config.toml
model = "sound classifier"
dataset = "read English sentences (LibriTTS-R)"
train_examples = 15625
n_mels = 64
hop_length = 160
input = "log_mel"
spec_augment = false
win_length = 400
targets = ["voice"]
num_classes = 2
arch = "conformer"
norm = "layernorm"
hidden_act = "swiglu"
mlp_ratio = 2.67
head_dim = 32
fused_qkv = false
qk_norm = false
dropout = 0.05
inner_norm = false
subsampling = 4
layers = 6
width = 160
positions = "rope"
kernel_size = 15
label_smoothing = 0.1
loss = "binary_cross_entropy"
init = "kaiming_normal"
residual_init = "zero_last"
optimizer = "muon"
muon_scale = "match_rms_adamw"
learning_rate = 0.0053
momentum = 0.95
nesterov = false
orthogonalizer = "polar_express"
adamw_lr_other_params = 0.0012
max_grad_norm = 0.5
adaptive_grad_clip = 0.05
max_steps = 7800
batch_size = 64
epochs = 31.9
lr_schedule = "linear"
final_lr_fraction = 0.05
warmup_steps = 150
weight_decay = 0.1
adamw_weight_decay_other_params = 0
Rows from block 3 of a small sound classifier, named by matrix and row number. Rows with one number belong to one neuron. Each number is 128 + 24 x the weight over its row's rms, rounded and kept within 0 to 255. All counts start at 0.
After each neuron's rows are labels from the 100 clips, of 14976, where the neuron reaches its largest size: "responds to" is what is common among them. Only what is clearly more common there than usual is listed. The data: read English sentences (LibriTTS-R).
# gate: second MLP gate (model.blocks.3.mlp.gate.weight, 416x160), inputs 108-159
# fc1: second MLP up (model.blocks.3.mlp.fc1.weight, 416x160), inputs 108-159
# fc2: second MLP down (model.blocks.3.mlp.fc2.weight, 160x416, transposed), outputs 108-159

gate.83 [ 92 151 105 154 120 117  99 126 131 135  77 138 139 158  62 120 122 117 149 145 164 157 122 119 111 151 152 110 139  85 108 142 123 168 120 111  90 177 153 103 115 102 130 118 169 153 113 163 136 128 111  85]
fc1.83 [172 134 115  96 118 151 152 141 134 186 154 141 110 105 182 106 108 118 106 115  97  86 138 133 188 136  96 151  83 125 134 149 104 138 128 132 145 107 146 116 106 101 108 109 159 152 154 113 136 152 126 120]
fc2.83 [120  95 126 105 141 137 103 146 143 126  86 146 170 119 145 181 152 106 127 103 140 148 136 122 135 107 138  84 169 114 149 159 131 132 104 145 129 135 101 163 178 137 126 129 111 130 153 167  92 122 156 145]
responds to: voice: male

gate.167 [111 107 108 129 101 154  84 115 124 160 140  90 129 118 132 105 130 177 149 138  73 127 134 153 138 129 113 139 116 162  96 138 115 179  90 116 138 141 150 109 114 144  92 118 109 111 116 157 100 118 128 108]
fc1.167 [132  77 139 159 130 100 133  68 166 178 144 132 147 132 126 120 129 164 139 102 127 111 114 120 116 152  85 122 141 138 170 151 146 107 133 105 133 168 131 127 147 102 116  97 108 154 119 126 152 115 132 129]
fc2.167 [153 114 123 134 151 100 164 157 117  58 125 118  77 139 127 123 125 106 166 148 121 120 143 154 132 121 166 105 139 111 124 145 137 132 119 124 122 126  86 144 142 120 137 155 111 104 126  93 128 124 183 126]
responds to: voice: male

gate.125 [100 141 118 105 124 109 126 116  89 130  95 128 111 140 116  89 145 136 136 121 166  90  92 111  87 163 151 159 138 131 130 136  66 141 127 133 179 152 141 154 170 103 129 134 121 125 162  93 141 150 131 158]
fc1.125 [144 119 134 130 111 145 117 159 108 148  77 114 128 144 104 119 130 113 111 122 159 126 107 118 137 122 121 176 129 135 142 114  88 116 105 117 131 139 162 102 142 119 160 128  99 154 162 112 166 116 130 143]
fc2.125 [140 114 197 130 157 126 119 104 117 127 111 139  93 119  55 142 109 129 117 120 131 152 143 159 166 126 121 141  96 130  91 141 109 153 141 113 132 149  84 134 157 149 120 105 111 148 128 127  68 125 142 128]
responds to: voice: male

gate.197 [170 124 144 104 108  84  89 106 125 109 120 140 172 120 143 150 162 164 139 162 132 122 129 130 152  99  78  70 119 103 111 111 100 123 118  90 150 163 110 133 139 131 104 161  97 125 129 135 110 156 122 159]
fc1.197 [149  96 140 106 115  96 104 129 106 121 143 128 170 119  96 135 170 116 131 128 136 136 128 103 116 140 139 112 126 148 129  96 105 143 163 120 149 126 140 118 104  84 115 139 118 115 162 131 138 165 135 108]
fc2.197 [129 160 153 127 124 140 155 111 125 134 111 123 121 144 122 133 115 155 132 121 100 111 154 118 146 112 120  77  54 118 109 152 115  98 127 118 130 140 160 128 137 109 122  88 105 153 152 158 109 166 136 117]
responds to: voice: female

gate.51 [111  93 125 130 135 120 131 103 126 163  88 158 138 185 113 107 114 116 123  96 121 102 138 113 106 106 140 143 182 127 149 118 140 130 150 137 128 156 151 162 158 128 111 158 158 116 156 157 139  85 148 121]
fc1.51 [ 95 108 149 151 142 177 146 151 107 159 121 105  86 110  95 126 112 163 125 133 140 153 122  97 133 169 143 162 114 141 119 191 121 136 158 171 109  95 146 125 106 152  92 142 146 105 116 176 135 113 104  97]
fc2.51 [135 123 114 116 140 129  98 143 112  91 125 116 106 127 158 143  92  79 150 116 129 120 167 139 144 124 108 109 162 128 146 186 131  70 150  88 147 119 138  85 162 119 142 110 145 133 155 159 131 105 152 101]
responds to: voice: male

gate.317 [134 134 130 109 117 110 137  87 148  98 138 110 138 172 126 169 117 155  90 149 115 123 118 142 149 180 106  98 107 104 164 146  74 134 109 137 152 106 141 138 125 130 108 136 103 135 169 135 126 132 118 111]
fc1.317 [130 143  84 132 149 140 118  89 141  78  93 109 133 148 118 142  92 196 151 151 176 163 117 136 135 149 151 141 115 132 147  97 131 145 153 131 135 101 105 146 153 154 118 178 141 125 139 163 186 150 147 102]
fc2.317 [130 164 113 158 141 139 127 113 105 164 142 164 150 102 134  84 164 163 150 137 102 103 131 124 152  95 114 165 139 119 145 141 174  83 153 148  71 111  95 151 179 145 166 132 127 126 155  91 109  94 140 132]
responds to: voice: female

gate.363 [107 123 136 144  91 120 132 131 122 132 124 146 123  85 140 123 122 125 124 109 135 123 107  97 141 158 114 118 126  96 107 153 143 114 128 146 113 160 170  85 170 127 126 149 153 107 109 123 106 119 133  92]
fc1.363 [ 60 130 109 151 106 114 152 116 126 149 149  94 117  98 101 116 146 124 150 105 122 119  95 105 121 144 107 145 127 134 149 177 145  96 106 140  72 124 149 104 159 144 165 140 121 128 137 144  69 112 158  96]
fc2.363 [123 100 124 142 123 120 119 135 131 151 104 118 108 117 121 119 142 120 105 130 147 149 126 127 141 148 133 115  71 187 137 122 110 156 105 114 106 106 128 130 126 129 134  99 161  97 105 165 151 121 157 140]
responds to: voice: male

gate.283 [186 132 126 152 121  82 140 135 133 163 151 108 153  93 105 107  91 112  95 135 154 110 130 144 103 114 119 145  69  92 112 112 126 166 140 139 157 133 136 118 143 133 118  83 146 154 152 155 123 134 113 146]
fc1.283 [110 126 107 169 162 128  92 127 129 131 172 104 133 136 130 110 122 126 147 159 105  89 127 142 145 119 103 141  96 120 147 144 124 125 126 148 149 130 137 132 126 117 152 109  96 114 147 138 130 108 161 117]
fc2.283 [139 165  85 110 121  99  82 136 116 162 103 103 163 112 102 179 103 132 151 121 115 179 146 125 144 137 129 169 154 177 123 135 137 141 146 118 113 119 115 110 123 111 112 157 145 104 123 113 144 133 148 182]
responds to: voice: female

gate.215 [148 151 129 179 166 110 150 132 107 141 129 157 134 113  92 122 131 106 132 145 140  73 131 122 176 125 102 106 139 126 126 150  91 135  98 153 118 117 108  90 119 103 131 139 139 131 139 156 150 111 171 124]
fc1.215 [ 96 188 126 142 160 100 143 125 121 153 120  90 142 127 135 111 143 132 139 111 102 162 112  96  94 155 119 133 116 118 114 145  97  63 111 129 132 115 129  79 157 130  99 136 105 128 143 131 108 141  93 135]
fc2.215 [130 116 132 114 122 136 142 120 130 138 159 142 132 162 155 123 133 151 133 155 120 126 110 149 137  98 148 117 118  96  88 110 129 142 141 109 136 111  99 190 121 150 103 137 130 127 102 117 191 121 155 118]
responds to: voice: female

gate.97 [111 124 134 119 112 119 173 113 162 148 148 156 119 119 125 118 108 116 119 144 128 139 105 166 129  98 109 152 146 129  99 127  97 119 143 140 131 129 117 138 176 123 131 107 105 142 118 149 139 127 103  90]
fc1.97 [150 123 147 173 158 113 143 145  92 161 176 167 107 162  91 135 102  68  98 137 152 121  99 126 139 108 114 133 107  96 127 164  76 112 111 104 113 111 153 117 155 149 133 107 143 125 101 130 120 108 128  84]
fc2.97 [106 124 167 145 100 128 139 135 144 150 134 123 188 107 186 110 109 137 131 157 116 149 124 119  79 143 148 147 166  99 111 104 124 108 138 110 122 120 140 163 116 116 125 107 142  91 144  92 127 157 133 164]
responds to: voice: male

gate.176 [103 128 133 139 126 133 104 112 145 135 123 171 108 124  97 133  97 131 137 121 147 110 100 138 122 133 123 151 124  89 139 118 162 155 158  98 168 127 139 110 134 128 139 143 166 152  94 127 116 106 116 174]
fc1.176 [113 158 120 141 137 144 121 133 166 131 101 128 121  89 105 133 102 125 155 112 154 130 117  89 142 118 110 164 152 141 154 148 168 139 109 121 164  98 131 115 142 128  98 142 134 154 179 126 150 134 144 116]
fc2.176 [149 120  72 106 128 150  95 125 137 139  95 121 161 145 158 102 121 161  91 114 139 129 130 131 124 129  88 158  92 112 134 126 135 120 110  95 127 144 106 132 124 145 105 107 153 152 176 103 122 148 167 108]
responds to: voice: female

gate.59 [158 112 168 137 108 118 114 121 131 150 100 106 142  73 168 125 118 150 142  97 104 150 115  70 116 138 112 111 118 134  84 124 111 160 129 126 108 124 140 135 135 102 122 119 139 115 156 180  88 129 162 102]
fc1.59 [113 141 110 150 118 110 160 114 120  77 147 128 144 109 114 119 143  90 116 121 148 139  77  83 125 120 148  70 120 128 103 154 118 113 132 141 137 160 107 129 129  69 156 144 145 142 148 149 105 129 112 129]
fc2.59 [153 128 108 150 123 145 129 160 116  86  91 134 126 131 120 147  88  68 148 154 116 162 143  97 144 119 118 153  93 112 106 100 123 120 112 123 114  95 143 146 127 148 151 100 136 146 179 127 160 100 100 134]
responds to: voice: male

gate.227 [147  89 144  94 144  79  95 166 174 130 147 132  82 147  98 119 129 105 112 144 126 162  94  78 135 120 154 141 104 172 130  82 101  65 144 110 141 156 121 145 159 134 127 116 129 204 151 115 101 117 112  98]
fc1.227 [166 100 113 119 136 103 122 132 161 121 140 146 139 171 161 140 160 131 103 120 108 135 121 138 126  96 124 120 150 147 150 127 116 130  67 133 151  98 146 153 130 148 138 101 149 139 140 156 135 128 130 119]
fc2.227 [106 166 140 167 148 180  97 111  70 161 130 109 162  97 129 157 122 129 121 141  94 114 135 145  99 115 155 122  80 133 145 169  93 118 122 116  61 148  85 129 140 116 134 138 143 122 130  88 138 137 136 162]
responds to: voice: female

gate.310 [104 106 166  74 124  89 175 125 109 111  75 141 136 125 133 111 128  91 126 171 157 129 134 112 127 127 143  96  80 128 133 138 143 143 123 151 135  89 115 113 126 128 143 143 172 165 119 129 169 165  87 133]
fc1.310 [125 159 135 136 126 140  95 105 168 155 175 146 155 129 160 155 126 173 165 122 138 122 120 109 149  91 154 120 138 132 156 151 149 106 115 130 129 106 133 130 103 126 111 101  88 109 139  86 130  77 104 125]
fc2.310 [139 130 107 182 103 137 144 132 159 132 118 134 164 137 147 132 112 167 102 161 141 112 104 123 125 158 119 114 148 148 124 100  87 109 130 128  61 151 129 128 123 145 136 155 111 124  93 114 114 120 131 148]
responds to: voice: female

gate.49 [133 142 108 121 129 148 122  80 136 135  87 111 104 110 129 140 119 128 109 129 131  63 167 173  81 101 144 144  88 123 131 123 148 118  64 140 133 141 103 131 141 142 101  84 100 115 139 151 118 108 168 128]
fc1.49 [135 134 112 139  89 141 151 117 115 146 142 119 102 141  85 157 205 102 111 102 133 176 152 110 166 140 142 130 130  88 123 168 155 111 148 133 117 128 107 152 142 103 123 145 112 130 119 119 103  97 138 110]
fc2.49 [ 98 100 152 109 148 106 144 144 135  71 122 136 125 133 198 122 104 120 136 101 122 179 154 113 108 124  96 135 128 129 133  79 114 114 127 110 112 138 134 129 101 146 124  85 124 134 141 155 140 133 113 119]
responds to: voice: male

gate.385 [156 124 143 124 150 188 111  83 159 147 156  87 128 132 119 129 126 147 137 132 116 135 106 111 114 188 136 101 145 119 154 148 142  91 151 147 127 156 131  86 112 135 124 136 132 145 118 114  96 155 116 136]
fc1.385 [116  99 101  92 127 134 149 118 144 131 135 149 124 158 170 138 143  94 135 161 163 153 117 178 159 180 142 119  90 112 133 108  85 145 120 104  94 135 144 115 143 147  93 115 145 118 126 150 129 135 155  97]
fc2.385 [107 117 146  98 146  87 114 114 120 119  92  94  78  94 172 159  86 114 117 141 132 154 112 132 130 132 149 143 126  96 116  87 104 164 133  79 143 141 129 133 132 129 117 130 126 147 138 151  96 126 159 176]
responds to: voice: male