{"n_mels": 64, "input": "log_mel", "mlp_ratio": 2.67, "head_dim": 32, "subsampling": 4, "loss": "binary_cross_entropy", "residual_init": "zero_last", "max_steps": 7800}
Rows from block 2, named by matrix and row number. Rows with one number belong to one neuron. Each number is 500 + 50 x the weight over its row's rms, rounded and kept within 0 to 999. All counts start at 0. Numbers have three digits each. After the name is the row's rms in percent of the matrix's.
# gate: second MLP gate (model.blocks.2.mlp.gate.weight, 416x160), inputs 0-79
# fc1: second MLP up (model.blocks.2.mlp.fc1.weight, 416x160), inputs 0-79
# fc2: second MLP down (model.blocks.2.mlp.fc2.weight, 160x416, transposed), outputs 0-79
gate.325 091:506551524508513468477478496460480509497444426514523549455426492474522508551452454488469556462591572507488514454552452548586476614477614440557461416518595507466498469477524460527466449529511501562493547542502520516563463540448554508546540587
gate.326 038:456442393506574508563462492458403458570531455506476465469508541570552500493459508562463538521499548489457492424540572553480561512507577422541489459474505528562469455419474463487603514454486548456454491482472444562425508442450523554511405502
gate.327 036:502523454466501506585586472450484566429563532465527481454520521555420468498473423581453471469458533605488391440424477499554509499596455524543522506412508441420452509562568490469456440476506549472493515467532555470517544598446568529567447454
gate.328 043:568471489482484542587517565453574454388618475538478474564398521512429559623479585449478513431437477526502454482527534447514520471549540600527572445459546510498488485554425440443433475447542481481492522471596493423670488563588447476502462500
gate.329 058:556552467483492495494458424487509486605551458534500521501488482465467603532501561448541513543463481487489456494408496492457514439548517527505531521496591416466487579452434505598527428486511472594488379606574536479503557517593549450487478539
gate.330 079:454543476561486512444397465545416509503543528552433464465474420421605430499408570505588529472560457540436525506396471530449515472530497553503467570554410453519495450575520481472561504478445539466448479598516479533542530567457598428562506461
gate.331 054:470497449389406528498508456554425432500444526498475448530565519527509520510575528525479588378410487481436543550568552493514443462493484436519549499445575474513492593558607504504437534574424419485483430525495522501493494540563509464462455495
gate.332 165:550588489521612416458493421469579418472375577512563610444449457520540564586534524584536526505597545506503428476535565422469483539481557488449450479506481484522473504473594554575441542409497557598531496464486443445489508514497498563492410503
gate.333 048:449522513418528500473490471495488507530614485452492494454519540517515534511425544517467527558437502541510556605452559429586499533558520529411500545538535549434573527373412530515439505556441467471484498492407531467540633513554438503464493470
gate.334 062:556535526547552524511377425500486521455580469467592495531600442575495444494566544428458481483515428525510431556564591526542449559515466423580456568510532535559573538439439491545470511508524461507473540551485446500559485444471550576443476432
gate.335 063:532504464580517460473491561432464548492463422455379590525404513435474503488485538574421525457484538422386491513537450533443531379474558456554480423520481497497516490437574463487593557573479521484508541570479556520484428486588425551490539431
gate.336 061:470565481589554432556537545616415494442469537558538468550483497536478526460410375517562378427510574451429505485514468491460448618475487568495476530444452500528502589517466466512513472538500504528526514622437465462477576443463539487536397443
gate.337 090:461508463476493400558497493501576464572429429487522500573539520464509542445663473480480424486462515415545481626424561479448584534602563502483472498461491499466564430519529470545468439534435516436439534490480464432497445579535484503442449533
gate.338 046:551522570593451550481491532406409483494582507546465583481512541486543420538494480473529433499524458564428464394514440592522475507497462541467550504383529545497460485512626499486519505469578488447482517442549495516528524560389478559446437514
gate.339 040:492511483587482501451482533627537586529507487423503483373491541425525444506476497465449537462522358505496437467451580506445575558508561546541430555526413511542469584395453518395476593552443498508489509475447480469450511509545463436488445514
gate.340 047:465537532509477555529430437516418503488519476417534530469497453448498608566485554532505496494482413551625416484530482485538504555521393461531425606457432500472497545396597495492552489460587584484482555535554438542529472536540494575532519517
gate.341 083:521439496498594541516573512498606499513493447382601512572509518539443494470681499501519546444469503546430537554470438469433535479442431517467563492499526582460487446472493446569575479466570499512535544598543476416498415454551540460507479512
gate.342 058:469590530518523487443513556615520457532483496484541435509508483380484437634493539441425487555482560434438534517605481494521490445452499492462538526439513508453463373512506509511419515445553527552459438434498438474490533465485567457422487491
gate.343 045:494399521440365524496507473474390531538464569523454554519567497455415460394454454562458474509505569510420520489588524471516506560522454543474371377539530584504509590438469480476509504465535404579507484454539433446554565609455501485503497579
gate.344 079:441467533415503494580603559567406541547447526481445565465468507556536482451540584544409558485582467581538477436563529538428535532438490555522490501532476457427512444484479443511507412502483475476540511426383544524536495535490513551504477480
gate.345 039:487501495498510517488449533527417535512570504543564561494427421511443486499506477544477422503451463532505542429478454580536457491470524532506460543566516550516401476404565474573440374542532452458506483471533529566529436442541518533551514455
gate.346 060:539441492507452476552538567571487448565443435437535473490498458473528504474531442443515461541560429484507516575532475540504522473470565406576477454469409497426505548477352545479477504473401477412502505584567484488419517535479504505535538431
gate.347 076:652552508482399485524564546534476542508543426506528445481425531490553468427473471552392538535490532484516495480461532452462515501399545537550468468536533641442465481465414449465611539399447547524460466518485542493527413497515433598541511529
gate.348 061:471390489572459482522527545416478509464484478588457523518428447516487465473529456509474483536477462574511580509490585531456524413479509585459630555445479492491460468372428468548507562497606513536483465469473567507468491534521618353520561444
gate.349 057:468581467509463485469538480526554394612561491564444565548504582454540561442474606444423473526487477497423542561438454545462534511392448426533442581510551475519458544496471616509518534428457506503550457451489436497490531535509452538455492553
fc1.325 099:548457444494574522550523486483512470493554601474449492513600496495507468513553498512527532524461504414481506499466510444470551424543371561459513516529503427546534526474574502441450505511477559487516416450473558523535555563540514445404445410
fc1.326 038:471503505567483533465465536477461499473509621531438557459464552390423554527471529520506390500540497406424500615468456465441473605475469515453461609488590573529460473515501536497505548554534502418476459570537496542506571542477484510542518392
fc1.327 033:509456484475466483498520573514538484469512535533486554445473595594622498587494443506449532511556516549499520506541503491519422550505617453428478461539531455494531357531591601523624497502513525484421501456450505490502426494503482526501363417
fc1.328 043:524468448446422591546538470458488412549452486527537504473496539509456482499498453455426474539512482479509438454514464518471411418421473470475471566496417503512489522541505573565542503548529573555506488514438412465523525533517556636540560392
fc1.329 056:433550609472503544440550480461528432464512474476554472470551553519537455569479505426592513451475500473549437553487477521547467451496483397567486445515450487433411489441514530552420531597588586490499587484494560530514457464515528488457520516
fc1.330 083:483557588473561473411393527552493500535523525473473577561492450507576446494433507511480584483524529539425588593561472529427430587502473432457488469435561494510570498552462474517541539479539528524428583483464501413521527431450542548654582478
fc1.331 055:553475510562602514418500506467418497468460499471581598466398584459575407435509444545533534559493540494470405558442471497493491491471378473464597469436507478458447580528565454399520505552451519472447433492501505455437425490487454466518400493
fc1.332 173:520554502552537453496511458485571480498465517536542559402532428459526470537496529423497556449636549450455470480458488486499565484419525505459493494446481506490454509446631511398469561370531544437520446523481447437476441513453538574537473544
fc1.333 049:460531526486563548523524494615501564449616522560469427474419479511520558336432496521546548510491517625480518566423462513486480482536559507467585363432480503422488459580480468526556414523475503515509462531539506546565470496525483485613486466
fc1.334 063:503567467566508514460376489527487453588546312444528471469488512514469559531521437469513525480548542454503459512477425509476485479505510536453453486591504518543506554510494414479423492580535501492544487560478519553453551448537483579459500525
fc1.335 062:521478501433440495516461535445506420484543397556474543436523446497503510523547530398429523361561439472547521467545479452426569501533377509551411565451534523460482577439553496412428533511585444449491562468561489544526556530532484660517518560
fc1.336 050:571524540482493541479398477562548488537517481526454537504514475572495444490512537355534479596428410504530467664566460504557501545544518555555477529477514456508553480523539464400563484527522497518487554492578513485466556497500516570511495402
fc1.337 098:489493548518500434511520450424496525481459564490475540418577511526457541452397569575460480529449473543439387583554474623594538522579579453489542541461516522567531565475358470513465460507415498500468438501484521519524502601405484495484515561
fc1.338 043:520561588407490461552537490525510520538517535544508525526518527557476567541499507463520418496419463459462490489487549444451521545516488577418432442520434514492367446498497501520542493500555521527571525425433493460456583563492577505544532521
fc1.339 044:509491519445472551511545391485501585488479485584509518457506526436522433546496559427545353523460487518427512444443449525551549453544495521560414436525446393502483481455475572523491638460483509447577478499434430539539452498540498471530535552
fc1.340 045:417545511517544481545412543531457427481489605502579516516580467510420490520454500490534555523479552578401451504536480497609485463544507465481510440465493486529528518448501538488497402469534515449491449526509574497527434607462489554488496487
fc1.341 084:484528482380591565514647505530555489474479446505475533534390559608510548414599485498530472482487550573500548517451483507476513437418474524428558475473496559396508442509504405466561473531487546499518509487527463447547492442602530511514441490
fc1.342 059:556540508421452471495615495503555569384433429516529469455576540537482518394473516529452519538480459581463494463488554505506476498499448441509527517471502525497550589469415503500619368529460454558468522513592524559603406499484464581581549448
fc1.343 045:459503525499647509444578446602528579518542484492570551468495464585443530508492424546504491486437469425564506496529438536496528458497518456564510573539479522568457581500356487508413465501521484450423486457490548581464525478421436496461550554
fc1.344 074:536474415440470505475479532483410648498484496508464511521482437540606471467497574516424480459548469487564578484462493510485520453518580531523530513571471439514548480558521496607497435511498501528522469499419497552514397470502485413579499518
fc1.345 038:560427464409532548500540568464446517498486536542503417497491548502515499417541455523584511437504585496521464468545544393532558471545499513502529489617507483517491511542465420481563477578497494488431443608445474451519539532499501414432450559
fc1.346 065:474517496504427495493497573442457457482575492539488405390492408546455607454398498521499546551494502434559385552483475492543483457550519604527604539523561491554498515588496548523563483518523579488570466477546527492442521394430548484531468558
fc1.347 073:492446518520519519544502534449632423451464536487507570485518466519443475505536536383542480543475480462451451621578515512559545462517496422480492482415472507491573570487595462527486431537525488481536613477527415415513531544458557425468470506
fc1.348 056:493407572499552630570484441565509487491499509427551556487469496570562461466466496541419574523527536476452556474486527450589416498462336442571479392432534500491533459528528470355553498476544502535537493500565433444413477395516511603454437487
fc1.349 055:421640493403448489549465421529486493526590507534444475551469470523483538472488576442517450442496493568525645479404457519507486506484474505465464561502538415510529499526475562408488470550498549515519404478419548414544554496475454486526588541
fc2.325 123:440454578508407470557493517493522573502576498512573484534490456482502481560546479469565515526542402414500453465510460472468457480597393504610465382537560445495504566517593492549564602486576489496445496473447485492471438416575463523484522419
fc2.326 039:503450572589494528511405538545478545517527513561482442486563434433629445445556557493456454414478552526394481408574499526491511432496500519516493454483557500505460482569554470536453445520496498587542525481492500534502568470441462458522477472
fc2.327 032:529514537592502485404469547518466510522531449513431476508473533492436581509486484475484402474588510540556493450561476545535464441448534477575542547440381482587467468479623479521492485532487446538534523506590402464551445458464501520505553629
fc2.328 047:506506485592437358468451476504518472508515419452466599488573523490457523463519522500500487508469457599516513501512483488535579538452493533454555521519584461512473527472538443578527485530498544438441562417431473524539468469408476515510470468
fc2.329 059:519444471447562501498439504508492452510558493540545480481473484451461569403484424496521415462475525469491553495472495633466462441540507591437535545588597551524577513542507534470496538459591493482579532562496416527397444453520510543519462490
fc2.330 102:624555384468464493462620464500515505568481467454484382470487523480478474513541496472498486471448493472439392443581528467596540584512521491538470485471510511463569510451458529493421433500451441516529540519462629416578513536517519449346447510
fc2.331 056:490527484567480417504519505585561462451421420554529435551533456585546506500406543520476508517467503600511585485566480599546524509494587430581433512543527467474523483506511481525486457508515556543549561517402487536516499514425492524469561480
fc2.332 131:427487418456560451463499435591614577458475559494516565446433487448459545501484561464411559466522441463534417464529498477516512576476433546545462384512515408458500547538484498511508519477494553553516423505602544524467498455566550492447452521
fc2.333 047:393479419536478491509545539627552491540449564506487374406533465514556418523511581492458502548474525480470550470529653520488543504460438522495413496505419433488584487577498503504490460558539441453438517590449470492469533603515484582544522451
fc2.334 065:497534485562452504521509468466416463481457515590453530523421520546539528491402446521512477499475555590492528622542581606422507522471573438575550538482486561473477573580358562394569476473498451567422573457464519475512464484547535493535554463
fc2.335 063:486478432614531474472489495554552450503568555555552403487550536366573461534466511578499595467516504408495615548443519527493489451500488470474550509511529445503424553546450506442436452448501544456566498429473472479494450448399607467622539474
fc2.336 051:554481587531539412494533540522535512486542522568527453494540436496453476533496475510535509483548540558574480464473494409506481607449494451507555411532483489478548514440519525560467442472530483451527428450498593463477459526522449463483506432
fc2.337 107:438470515477460639489487541458482534437486499655438550491516479523528493447485499418613543482510513514438502526541520519510477485467494506462542438482475432495613458493594580488443546404380449585534435508481520444512490365606505487461451514
fc2.338 038:563462426630465473558557525534428492548416450532523551545472476511520512499527486456449521447559476431578416485444554360516484543505542418491523557521516387554517517555564408492455506512436515504408462568540438522470472464406498451469471461
fc2.339 042:483448527492437478541437510539484514532533546489465506484469542517477453564499554563467518469580573514495607536517478464504476540430537545474547458511560468535446473502535479485498442490394594416486478551544543588587519463470544526446547354
fc2.340 043:541477407506475586534559464519534431528501471470408372519425521580573425481542525465405428581547485421479524493594503499463461531530540562536441480459559547507479440541533507502481509360464502519443426487525556514462520505590457471503598503
fc2.341 079:545483394484559384558467404488516546560388459545490652439429475519600631638442500552502576513536470524502407550517420504503437498414523440538419519481436517472470506552479498443471449468476539474508511479447504554474530500466449449498450509
fc2.342 056:467500506589447501420504441503479474582606507493298487476448456525446473503492556478531442512505444489560573477558446539539587484565512450437546486480497542456499481469555397495496536550603496416598438552494437586481551502539511454448571450
fc2.343 043:481537456622427411545449522524415564458495508436390483489495553498472571436449604492550498484484516466440394468533507508500463484445468482524514433444471547560484494484578467527469542506520461458399513434601498447599475597493497539485490465
fc2.344 070:531587497451503484608528473552506520491470520539485552509458530404479482505430443440508515625492507492446460480540534468480546549459548515509392494505422464554549518456568581452543521519561447519523611489489490518539506413548591492556448491
fc2.345 039:498632580497510463613440457444547546464544508537504527480542489585535455508505525469460475523485511485530549476461531477540516477464462499560466562446537518536488558456490446478439387471498470402473563480517509515562584518532476469571485449
fc2.346 061:510577481485499514416616355521421474460581512441502452567504561450506491493454496415454542522464485529429501505559500402541501476505493436498433434568488464521448491515557472522492505506434377480511500546452535453515472456545475454485591521
fc2.347 072:526618359439497474474483514522415480449399468460492585529522499492489469498476554448528557537453502500521467428446540519477470488532391542547519394442496404485591380570458479513532629512471480504498449521472546562479549446472504530489486563
fc2.348 049:505534407489548406465533514516494406590485470442511530519445471525501614537439468559491500419486478458571579497531573555519566451510458537443480514551492596519481445536498523611511562515551528439416448453425536510401605510428415519518517569
fc2.349 056:503510437554405588432492529519555516437438497507500469509484542571459545475503480499510569548512540444437590510423467532519437434434520473475507519465480519512432460545577408549514482537479513452402525412478588584532433464388480566477514557